python train.py --encoder_arch="caformer" --model="model that answers yes/no questions on an image's attributes" --dataset="Sentinel-2 satellite tiles (TerraMesh)" --train_examples=72500 --image_size=64 --crop_scale_min=1 --horizontal_flip=true --rotation_deg=5 --questions_per_image=4 --encoder_norm="layernorm" --encoder_norm_position="pre" --encoder_activation="gelu" --encoder_mlp_ratio=4 --encoder_head_dim=64 --encoder_fused_qkv=true --encoder_qk_norm=false --encoder_parallel_block=true --encoder_inner_norm=false --encoder_patch_size=[4, 4] --encoder_conv_stem=false --encoder_depths=[2, 4, 4] --encoder_widths=[64, 128, 256] --encoder_kernel_size=5 --fusion="prefix" --fusion_encoder_width=256 --fusion_encoder_layers=8 --fusion_encoder_norm="rmsnorm" --fusion_encoder_norm_position="res_post" --fusion_encoder_activation="quick_gelu" --fusion_encoder_mlp_ratio=4 --fusion_encoder_head_dim=64 --fusion_encoder_fused_qkv=false --fusion_encoder_bias="all" --fusion_encoder_qk_norm=false --fusion_encoder_layer_scale_init=1.0 --fusion_encoder_parallel_block=false --fusion_encoder_inner_norm=false --fusion_encoder_drop_path=0.1 --fusion_encoder_kv_group_size=2 --fusion_encoder_positions="learned" --fusion_encoder_connector="linear" --init="torch_default" --residual_init="scaled_by_depth" --optimizer="muon" --muon_scale="spectral" --learning_rate=0.014 --momentum=0.9 --nesterov=true --orthogonalizer="newton_schulz_5" --adamw_lr_other_params=0.001 --max_grad_norm=0.5 --max_steps=6900 --batch_size=256 --epochs=24.4 --lr_schedule="step" --warmup_steps=690 --weight_decay=0.06 --adamw_weight_decay_other_params=0
Rows from block 6 of the image encoder of a small model that answers yes/no questions on an image's attributes, named by matrix and row number. Rows with one number belong to one neuron. Each number is 128 + 32 x the weight over its row's rms, rounded and kept within 0 to 255. All counts start at 0. Numbers have three digits each.
After each neuron's rows are labels from the 100 images, of 14848, where the neuron reaches its highest value: "top examples" is what is common among them. Only what is clearly more common there than usual is listed. The data: Sentinel-2 satellite tiles (TerraMesh). In brackets: how many of the 100.
# fc1: MLP up (encoder.blocks.6.mlp.fc1.weight, 1024x256), inputs 0-85
# fc2: MLP down (encoder.blocks.6.mlp.fc2.weight, 256x1024, transposed), outputs 0-85

fc1.461:155141102044120103143193112068052158170142164177090167104135062149148087089152101116132113098127145156134148119133123145099114185142139089164091128119093130122136137153182157176093113102144148168122060173150182147141152122093184090148145101139154101121128126
fc2.461:127113117163108186184098107128156086166017127079139156159187124137107173145132122148147119141104140094137099123167214131161150158140159147162175132169151097114145163067146111103139140138107124118098189092108160118145126117161117113159132112157126115138116098
top examples: bare ground (76); main land cover: bare ground (56); main land cover: water (30)

fc1.663:112143127116080133161142131157101107038079107186165109097052141105082144156192117159116129143151108136142128143128128153079123086166196161190096074150148123046125096123148143106186133149133058064125100122131162132080160170155116089149124159134099148134125092
fc2.663:137101141122134133108187139108149138163122165078142105166140091165194152093080138112172094089131082206145089077157179117157145071120094079126158189153151223151160149124048167126075101106108127157129144111132085163139140065132121189125097107151097127075171096
top examples: crops (66); main land cover: crops (43); main land cover: rangeland (41)

fc1.497:119133195135061108153104139133183108133105155051115123141144152069110140144094200145161165165107107156190150119115166083093104160125123137092154141127190131168120155145123132129128109143109149173128063133085147141110155146119092149152116118173111098133105114
fc2.497:124119122153163180115141086134048146117142137165172126115072145158164125147124114148112091065083160084064108159160125205147142086143136127202157140120110103161100150122150144148155155143130166158091159165180119110162120095098175096079154102106120155108140098
top examples: main land cover: crops (47)

fc1.147:096120174073106110132190039179082121177138164144157174124136140086107076091175126139146095110147119137142177170089141141109129113157144128158163136125176113107191139065150148129144177162148086150131101065115140162085135155142121082080126154132104109164101124
fc2.147:164155077207207167078074141129144096126139116140112119127121180119122078091099166186126147150151104112083163110212076125120085134140125141100088109104147120166149147123099046102150117131135132092153139128080106134157159114099112071175103128137061126130106123
top examples: bare ground (73); main land cover: rangeland (49); main land cover: bare ground (31)

fc1.427:100146097123078130096128147118071148176147104146100113112103111097073105173143117134115111139115130115114147136148114144135147132079131141115107101155186140138205187120076172116114087106159131111120140130134108120051109088143132124121112105075053165221129128
fc2.427:173061138131109164162109161148116134127137098105146125125094119151120223157149085096102132123108115072153153082096167077101132159117081138147149161197133130171130076161152101160137072118122164106158127112129144076158143140085141163168100171138103104085143206
top examples: trees (95); crops (75); built area (72); clouds (61)

fc1.306:095159148119133101131166092048119123156162112173139120167080081116129146127138062117105135119094126150147084138115106129155123090152110184181182178100066102111169083122125066151142140175042224107197135177156141124180115088112164169104143086094150145129153133
fc2.306:161154085110111153091196175208133121119098150117147137116147142088139132172214120200093091198131149176108185171181103148111146130107147141086145082156104119151100204123097163171100166103173074138102105108110087091141139164082075106153102151148160155135108151
top examples: flooded vegetation (30)

fc1.96:157144078147098082168141112142144052154107142145123181082143131158103083120145103098140115110123124076146124092159111137129111120116137149132085128071062142138133143108106070122084153045118152150102120168151196163117174115116118070105128117160143114137061164
fc2.96:130103191119149191092107145109149170117056108095120115201087136117136141158082121175129138150152149175134129136140123130116169134146148111149161086132091121106113118181186146145106092143136089140150154055108102108104119168153111111135151155076116133134180142
top examples: snow or ice (97); main land cover: snow or ice (93)

fc1.400:126085168162148172132136080156134177149120143110153094161059145111147065104132155090112097136144090082168124099162148110131129177183100126105095164173117175086134174165124171094127148174158109111069129124107133079123142096137125133118076148107136133198132092
fc2.400:115136076119155178118067135084097112148175130093176174092154117132110156122119122122148120114157094156069103172069105064085132171105153150158078115129188081145116119129070121174172113124131116087118099097149107123154133199112098085206150155147188093107148158
top examples: built area (71)

fc1.308:132065111134186155135100124191170158164124038108150113165073095133167111126134170127116150059130153071155126113110146089129168136178135150197080109108189156098136187138127114137116118077126079121100121105137122084075104130174107133125133139120116180077118215
fc2.308:112167158145096083150191148096074124125157133124149149106180137178100159114165098096151082182124137163074126123110132158123115112142119142065140125132104142171090076095132118125183101183134194125145099136151109142169088129094111133125154130143107100137140056
top examples: main land cover: trees (57)

fc1.561:141109120131112155132161147183170057144115150151142111150084108126165116119156174133155137107147123169088139112145145144175129132131121146086162177169157103103163078172106175132163172071145150152096071108144170156131115153117163099168137054124111152145170122
fc2.561:103195185156170107077143082131115140125109110100089088136135077147143106128128130161116105137081055084167086160098115200092096098111147121132103060178167145154115158198154091103146085167119102130112175106130120109120123099112147193150105146122150095122125143
top examples: water (72); snow or ice (59); flooded vegetation (47); main land cover: water (31)

fc1.712:186169125156135096086069048119113144113136136123155187066152163114037133136065120106192147126170123096140144133128140100116102130129105160159081077093144114128107126068123149171183101167108140192119132159155156086128147134056125204115121098169164154080108146
fc2.712:147076089142118091128108137127120117166101121110158107179110096166148089049112166161145138097096100168072123099166155168122157090143134121129104113104140106145130090180166121069083133109133084109101087115065115086182168205158169100129155116122135117099146183
top examples: snow or ice (77); main land cover: snow or ice (72)

fc1.487:161173063138122117143116151148111115131127117139152125130103167135113129137114132097123126153133145175111162130107141168120176097116089073095169081153137109164090151167096121139089113137076190159149066176136163162143148157130112093104141115074116112154154144
fc2.487:128138175102125147117150138087129151150070121144137123116142081193143153117121112099118163094140125077120120104192148128163063156098156168172142159152112114126157136053168175113161106095154092113092192198131079080104109035150137168121114155197163134098092164
top examples: built area (68); crops (65); clouds (40)

fc1.123:114136112113050100169173168106155067173087092192156055093134108113091105118099123125173120145109130191122110122119197111126118060130134128139126174163096144115098104143126134106131049202152119132130120090124153123175123104150115144097234126151102080118077140
fc2.123:117086086136132122111078172159162110122127086149131106075087144163083106109172188173138112136121067112087153093188062144109054133136043123134121127089153110127154155134164082145134142113096126058129087178129079158094140144059145145144065099158061162123138157
top examples: water (82); main land cover: water (63); clouds (57)

fc1.680:186177157039168130098143174122117133066034158211108094099112160040112119129099139135139113181116107160133086108124140109148102138156155107122164159168139129205193107130103112152172134107163127134140122113125093149130125125108104099128130126091113174135097126
fc2.680:064104091211077135173148090157141121141194107068143176160153122136201155103157109140123122123169176060146170114153153156135091106091116198175137138133144108104114153149155147167086127122117117130170120115064087090145161076187138091157074127190154124136177147
top examples: crops (70); built area (66); main land cover: crops (52)

fc1.212:145146148105124153112177132117119131128109137176119145178113156060119126099135121117146106148127199159114147088113145120195047060148133141147213181158132077091155126118138089228156142113160130114170130162135025152075146162071115125156090129094121088128114155
fc2.212:123089047144113131089082123156111157109141101095092121104151105161157157178158110162098124126133080057108127141167129116089148176128108139143069097185120118131157182135109148109077172142083128185082144111135208105177127136118182148110161130166193210171124141
top examples: flooded vegetation (40)

fc1.523:125142135112169133127091066125144119143188074164120108134151135157135138143138112125107147129092147112147098135133084138146113175154114104091158161138094145139129176132173131161144170112172132175151171087134120119082102115133108097140089075165075171128140073
fc2.523:120089093115158147120129129177119139109081136155155089094132140098074113103110102148115136154159178121146200132122093136092117201124123152167093124107181143120104145131118156068169167163095159141165151092153105064199126135139114126132113082142143133188082143
top examples: built area (68); crops (66); main land cover: crops (43)

fc1.679:182165137086131085127088071101144115084153125128155122171066129092114147077143115120169103199098130136106102121142059164086135181167157091100181140180117148157102126112161181103156113163115177183164118133122104132144141060141118102106089087128156109161182149
fc2.679:131079131177148100179158105166148135077157146087142143085144176119183038182142201143154136057130142096167160136106102090135168102122083161126092143106159119049117212136072113093123138074083132096096162190162126194120146153131074105141133148164068116124069144
top examples: main land cover: rangeland (46)

fc1.678:211134103137157093192089123158092160139105138166139152158161113111181085110151062093136122071123081076130149098114108124128121057128103129105190156151167180172152184079106166117142183128138151123133162107072097147117105115159165058127133072128096123081149153
fc2.678:084124112070098122102194176094114121106159085094158138096152106167104183111154204105138129157176181173127126148152133128082164132132143152121132075149128135119098118109179104193119119099150094157121077117163131138104150159069087168098085163160127127199086149
top examples: main land cover: rangeland (42)

fc1.706:109141133162118125133183091141146111129110045166165122146139189139147163127171066074146124156150158166087134182098132125165137123085105121203101102014136137149149132146065142200122100126128132149151118138084118122205154121126074157136089156146129163123138117
fc2.706:150078163117103160137111129129110174112143169160083099108101110143104079129093147157082117066120102123113107094167155112127126110170155171113110145147109117115127137161148140083087150095100121083139200120180123132052066092145126176175096125100138104164159075
top examples: main land cover: rangeland (48)

fc1.700:175181095077125111103124108108186116112165136100148074085088133076080127160100104119179107113112128098137091140126106139116113125154164129136138136125068120143071120129129139094148115130114154117121125130118100125054116116150121080131128105165128183158173135
fc2.700:096137123220063138119123198098117157080074165095165127189112117145176173143178175153157145171070111083149149116111210161136125101140163108111141111094120120114140120122151141099133129130183159126156167065120157110151091099095121167111127157131130081127102104
top examples: main land cover: snow or ice (34)

fc1.240:112121152133080106161089103165134071123151100228161176082159151121132084104172159076146125133152182089107163129103136133115130123191090116139133118077153136172175065147147114115138161092084178134145111160130148077104178109221111136161107134148072113064131131
fc2.240:102084158107189145132123141098151145114155124164174133130100109138134124176148156128044117148102105122108133154144146132102107176114111085133194132106139194080135096065129114122172092104108089098163191144147086102132127159131110083152128074123159174156134092
top examples: water (74); main land cover: water (52); clouds (41)

fc1.697:064129153085148134130139123093074145147124131095125159129115098117130116138125157161155154147108108135156137081155161159145153120147135095154086108097147154064114143181143084156040100146146136181143119140115070119106114113161103143148120137046112143169195148
fc2.697:173155110129084126104149112169194152126124113164120093188110161155143148143169057142112116174104127132099120212132117065155100157095122159124116146130112114186107137102107105114149157108063115109089102138150117104156141158107189123139147182197180143116060150
top examples: flooded vegetation (47); main land cover: flooded vegetation (25)

fc1.86:072165155125129107136146144129106181150160115099123122127157080145147106125163161133085175131160069170137200123145164154131166115114147082079126180128094215104113128129102129116136176145097175175111103149098144143097133117123197139138086130111130075095164086
fc2.86:164085134099099180101144079165142092123089151161113126153062159101115152113107128125177081113104167108128075186150048088117122130120147144178144071144133081151112171129127111129100120125164128155142107088143125160135132181105063106097172115186112164159075184
top examples: flooded vegetation (30)

fc1.149:162119161147139135107114108139040167116113115132091136135125184065071162136071107110121135197110120104122130150130144140209074134117126106096198100130185114142114121162146200190136106127127047098136165155071139176061145128107076127145163133100150095128136116
fc2.149:130145110094071177161121120140108133134145138098107142092107094138171100163155149167167153064157183099119136104155116131106113135118132130152088181189095121104155105137105105060118120119122091107113145161133081097173153122101149101103107112145202214136115170
top examples: built area (99); crops (95); water (67); main land cover: built area (49)

fc1.322:119128155128149118109111173141155101132100123119150178113116154102111115160107168166137181072170171178110146139120101118121185111120164155083109148145130108106134144111096127093160124146097152125079143182144066216142192141099069170098112107109092142167076124
fc2.322:096177097128159118136149127115102148141122092144139121167148154114153140136136098162093157143105030063101103143190043111127132147092139195164118196143126101122167118082098086118105139099114117094136075100107118094152170119086121150152153118133198120112117071
top examples: bare ground (78); main land cover: bare ground (31)

fc1.335:101166110099120113111107136126064123119153143180085155107086128126084112131115133119162105139120051182115173154182144115174152110121118118078116106137126120137059195195157131086086154194138129149092114166141110096108141128069177082125102162161114061185131106
fc2.335:142103152118069105111153087117166135113065111153091082130130131159159125116119172163145185122125160096140104147117027168096125094120131142123182199182147100161142079097098136112122094062056129123133121119148146089148137151218122153090129101105131084098125160
top examples: main land cover: crops (48)

fc1.693:165175102124106056110156131134151171085168130125142112183090116075078156163055067140133133138104121172142098155124133137122144088140120155125113157120179161122098141173132152110156110221177119175130183111150179150119126091153090111117153089125098119081150162
fc2.693:121131101173084112170129147147097081108120090133152116110125165131105139067169161191101123125147157133102174121132134155108147112132164125159164138098152146119141090081111160181070159091083139078160118181076082131129128120095111106135116066106123147166126154
top examples: main land cover: snow or ice (35)

fc1.148:102146106098095145129134153103061099144120151150088154089122128072137134078141188084120203168145102155157098115186113197157097121116125154011142143124145121131173172136128052129156166113122093124062126191055146154149170151057178119174059130127164069124133158
fc2.148:193091123154179141098116061143184111118109155131098151125142111134173157171124123133116118156098085112114119146107084088081140153072147130178163072118120118104063103147117159179090113063113089110152093110194179083090133110184136154086166104129143226144125142
top examples: flooded vegetation (28)

fc1.581:161155104077146118089135143151097111110091142182099110143137120111179098104079069122102166138103139132165176142189149160152193105116124168147159126148119138150117135126087157124185083079167147079137121198137130107108121129106114162163135139088116118139118077
fc2.581:138146159131107067119142140113120161176168132155170096111130151149098175110120107119161071110153106081080120106092105155112081142133142149144119122145100104121136081100170134139112180177113140116160192130115066070178094072137177105077142095133193118099107172
top examples: main land cover: snow or ice (34)

fc1.182:142162159168097128114099068145109111128136111139132126109089119066105134121138138090151103131093142089125125064153117126111171113157120168131091142095173089172110167048139183075171180114124116105135227100169124141080090142104162183145063136096123106152098102
fc2.182:158096088152164113165148130144088092101137099112074090146182170134121098148137222082169164173127153147174112122103137126097099129137112104117167105149121104104071146157106102120146099137113134077142114121130140152108121153157155161134149165112165137055097153
top examples: snow or ice (90); main land cover: snow or ice (84)

fc1.49:127187084138122124131171120134140099166132122123115124157122116067118155078154141157086111132134111131146105151114126152154088115126145140081173104124168146129150084157089163140126101136112090089086077156175081211037121178123179153173119167159066111152097168
fc2.49:119018156120137130182115139114148142130138133112182124117112170131173126183114100132203156125137083139119122075146162135128134142111098091126136131179114066154082113125151189125118152137088113165049155119164136113178109100152137106135110114104122152140134117
top examples: crops (96); main land cover: crops (91); built area (65)

fc1.440:153144096095106123137155107129148184145129079123077066137107132154092147115152096117144145191099131170133144153156087129135192124161090078162104119127055161150177139108091085141163125166133166134172105148129139118142156076190176127122211120129187161109103140
fc2.440:107091147177152135135106121138100062131141168132149150098136152124136086171111170147129133081126152102122105105140154131115081112101082206153145165114178096074089159153156143125096155098103116129088113113152130141077106104120074086134086085151112134137157116
top examples: main land cover: crops (44)

fc1.719:078121124182056144077119163102142118122112112092097184190123129162148142219159131106139145140106123179104141148124148151135117136143139097152062153170209131162098150138067151108151156094137107092036117178127158107086123148141127110161152129176128080085148121
fc2.719:128114157117153137190091162125116099142119143173208075168141170125125117172122113120083117147184080137121081166132131156080141143114144103077147126122119103110105088131138135095127099183142096155193150123158111158047157139122079135111153115134192151168130110
top examples: built area (86); main land cover: built area (43)

fc1.593:120174064146164159132123156120122177188154067223099170085131115099172149140117115166152191141089167153137119075178144071180181162105145153075113115062131154097120135111100123148151177154128096208142134118094189138082165058152186103097129137141085134132153221
fc2.593:122090116074105095173171114156136109116139193097132162109109178082139134144138158033134105125120126100129090152074114162111088116108101187174153091162112116173085118162161183116136105106122109091116141150118069102126071183189184131184066115012124110154107120
top examples: main land cover: crops (42)

fc1.658:175125147096189138122129093113187094110178107040123156152159086063112126105124107112130147152123159087111079090172138133058094091158202115115120086129128087105101122168119082092122152122133134144127111112143151155106166125116167128173149122110127140136135124
fc2.658:095156069170086105087145081136116108158117132195136128139069144129110115122089051175191103134142098144157181159116162150161085156105159113157159139163155159117153108108150186075123115130097131166087193158109136069156117111103118104100167105140160107111144151
top examples: main land cover: water (45); main land cover: bare ground (34)

fc1.359:106066164230103093149134084130152124147188061116132064141101156185091124161133115067156097110193124076087135157131122127100093113109099125189132064065102158077111127100120140136148100171118149098154117118123104151138157128116085131145176180094135165123078149
fc2.359:137190122090159170159077159112112123067110150152135134129129124084151127098159095226066143091088086192146138104142132120131178110212151155096107202159123111189113110103118103087102111152161142129115171110098147095103073134113137166102077090149106081144208103
top examples: main land cover: trees (45)

fc1.17:111076145160083138083130136141102154159119097094095128142111112132106168173114139142095117088115112118146163119158067167126189099160084126097165105184110095108141114113133190129143128151128142114112131125219122131045135126117170186162170119167088112109079153
fc2.17:159052121112229116108103135084141160121097078131173136147158106199131087125072103107116125157156096160099130134147192148125124093156082155148112133099162111127140131117162104104111123106174086160066120092144153120156142058119150156200143128071146101160142102
top examples: built area (90); crops (90); main land cover: crops (58)

fc1.691:177172156120080132113105139112125100123114142131119175158114102051051127063111179106130109175138099141083089088155129123094130151080207153115135101215152052120125131113176112143130166171135079171115132138077130143179159133054128124133135110108185132146158104
fc2.691:115084096140153181104161093146165149116119121116149151071111078207185161182179117103109087125166181102123168151148094100127141092122142119170121135111138191109109148116048111146094138105120133138136068103171106142109174176127063119113105179167067121165147159
top examples: flooded vegetation (26)

fc1.201:133152116093120122088149131111088111128107145223140122116152146104168091083101113096155141164122110134120135097126137109109164125175131190122176158191114119170105169125165049174099161134121185147140146134085142138140125152061111143119166074109119105127178133
fc2.201:163138103138189162115129150149120154076129109070105156097113091133075184153221137158078088127152171139091164180161110090119107158066136097120142134148135094077141121124066147164141111105134052128148062154141142098131117158145144114081116165161129172130080146
top examples: flooded vegetation (43)

fc1.376:119158147111111149086094151104129123104124060115137163144161101146139149106127109106109087129123188119090104074119157078156092079188079070114107094131102098101127097074108103082183120112117137091163086152133119132142165082150138118111153134110133091138112120
fc2.376:141065193128159048162142135139066153102181121077137175104128204171169109168126128108115137139116125145177129142175204142124131128088184111111151118150116209153169152153114096130085092125133121128096095149106175174074052134156157120142088106133089168130175163
top examples: clouds (51)

fc1.525:153125090182137100151154140161141128126137107128153155156029108137113128148105169089154109121095190184144127119205136104061180151139153161136068137096163131130042148064133144108149084115128132185092102112129172152134133133132087137100170140108130187163106147
fc2.525:141133140124149163106176068046129071131090136129175133169168211080099133138068104127116101115150056069118087151089170134133154113106122098120091115129151159137162101110101115114103141145136228083145109152104112094160105124130119151138165133161132114130099140
top examples: trees (93); water (66); snow or ice (52)

fc1.644:141110158108130079093130126138094113153143162066132145112104115132168163169095143089101144152112107137087091070080124152153160160130147093109112123137157118152126119097158135184071119124136128158127094122115095106169131133088091156171102119156127156161146181
fc2.644:125169139152124131075121095137190143090062108141198144135124127096131152106162153186077105161116152116135165160120168172154127146059057163127101111065042154089094126164044170120112150138090106079096159143152062166080166164141136122175164172117150156119125112
top examples: flooded vegetation (45)

fc1.608:130162095133105138124148179119125104145123067171082152097062155177137114096141114126089115150144115184111138155156086124196155079139136113117162118081109142155124103147110092115120192077146146113109080148112157101109120153149111157073098141128064093144112210
fc2.608:119110159120135123108145142097155137133107101112153089173071145097127139133150141141088121146149059118169093143143084095051122160153162201170135132159184061136098168103176104192085159106117125147069076124135141079164147118131137188123153089105175177143113070
top examples: main land cover: rangeland (44)

fc1.518:107134117144142167157177119142142133164114077121140107168146143164169139173178099122087138123140107152109133143138104136153159130112112140181087084048153168104136167125050179111121116135153108147137155142121138100158112098164106119132118191093077146117167132
fc2.518:141137146111110119118148133114156105113132170170127089075164168127080135096107105087150079074153082149106131108137139155103119086174144134109144151117149149138128107147155095101128169115088160081169163099144128112098093104108151154170075077137161078129145083
top examples: trees (99); main land cover: trees (82); clouds (49)

fc1.394:145136051096110158094151150118066117175136091129099144112063122198130138151150126194117187130145133130165146085125131194131137111089118124102137175101093160139150160114066104151166147140130091129134069137159174179139137102124128159119171093090140107170195202
fc2.394:145126125112113131151071157114107157144115176146107140126101171080174182170112177173133119187144144152146132149095119081115109133070148136118104089067175100116068112156095140124168132139137122139146173109143129159175123107149127128097077080156115080176162106
top examples: water (88); main land cover: water (62); bare ground (50)

fc1.510:184115108150082124076157137128067144105135121075088104221075112133126129156124125092145115097083146122069126153134162144176125168163137208127133144109140144172137060124094126125167074140145155136135091193130118164051099161137134126137133165140134193109103147
fc2.510:124121065142107102134134033182102126105130106156076150139098148125171141105139020143188142149141131140057105131072139149116104101117119148172168120090161118105135181174140152127120151168199134111123156164077123134126115106147071153115154092091192123120178128
top examples: built area (99); crops (95); main land cover: crops (56); main land cover: built area (37)

fc1.707:106179136148120110118166108160196145073143136191112107137090107143138138153132101107123073034144109132125067144131144182143140108103156174158111171147132145187164116140097118202152091202097132126122107142141172144134147134089118111173130049136117109158135106
fc2.707:180100082121108167139176142083132118181176100128138107107072112162180109131151176157164135180120136111156148107112130179089104177161038094097157088125119142115163183169183123130106149099121134139154144104115128176152170140107190175131090173139172122129162092
top examples: main land cover: trees (54)

fc1.186:088137109161121064096081097114046164169092156119117133116178082148145128066127150068196147079093183133124098169123067108130196131154176097080115135116138098194074118143166103174061102128118117153104144157148128092119129129113132140132130169115103127108123125
fc2.186:175118115098098108144187154117126075211173039111122144117133121135102138126069119128167072131074152125105114188157150109107117061187096208143196100154133143126166122091128044114164118121102134143113097137128144153140143115139149147139174112148164133126118173
top examples: clouds (70)

fc1.213:112119160119118137102124140122137104077080071131102127195128195157134090155175123126187123126116136193144095150191133150109144158141106196123097122151119120110149150168114121079167085107145052146142116139102189138114163117143133100173117132134090144098093168
fc2.213:151079113175103191127124151097088121170134115155124126151157183081109116106127086074146122114093157107161153100086078095113154150065142174134209136138113156096117136140141165096115122193134136167121141129169159151156088145101123093114151092101076097093212159
top examples: snow or ice (97); main land cover: snow or ice (82)

fc1.757:162130131054126120115091104172107145125131153183184185120111147117076100084117155199165160175089155109122172083171136118190078129135103189121147091127147135091141103115109150105131167108132169162127090108145173099122121098133123074136201103116139166073118157
fc2.757:132134118119133102135152094145149126135107079115130080084095052149164115136151172103158158135121115150121129176096096145092200148114143044145144091114146170174133112161157138098166125194118090092136147188085062146111137098080171118106132150145077129148133105
top examples: water (97); main land cover: water (85)

fc1.150:133141148121187153152127133121126118161081101142113132168151131144078193098075109153119062116128145167147065059169173174144153111151159127146145161139095086151159099106170098128166098146186069114147083156117117146147182119131102140138131115122118103148126104
fc2.150:171140148139116153127102126149114127114123157071148176148123141122179081125170146149123169138119150127121134148096129110106070143133118163175107121092160116073106157117076167143089179086120189120088164098111157125126124140097087084115109139121126136113122172
top examples: main land cover: rangeland (45)

fc1.160:134087096159102174118130168081146127174088085092154153148113100171106082125150124168100075099155111186101176117068157140132159163162126173177118178125147106073176111118064093149135110086115122099079097128128130096139178147121174094158031142146079143121115131
fc2.160:148163185108148102158100136167162147105151148134114156122110146126109125097140162095194095156108110113142085145148091170105107129163094098131166063072111143114143070115115159178079127197212192113100159127161122183175099151147126149138187179187151138122108135
top examples: main land cover: rangeland (46)

fc1.139:129122114101139093099079105127050161127145062081174188107152172163183150125153143126107195209123118102097100171143102053158118128133099084130141116090163174165103165126114151108121077097172084097202179152123104111114136071145085136104158153131115159085127101
fc2.139:124111163119086170113171180139157076138165159160094135116100102107093094136109121101158093108130133127099186119142184192134109166183098143147142194195162120150066140148122100167148121187115138155092115188150136130134144217097191091161111141155149187147084150
top examples: built area (67); water (67); main land cover: built area (25)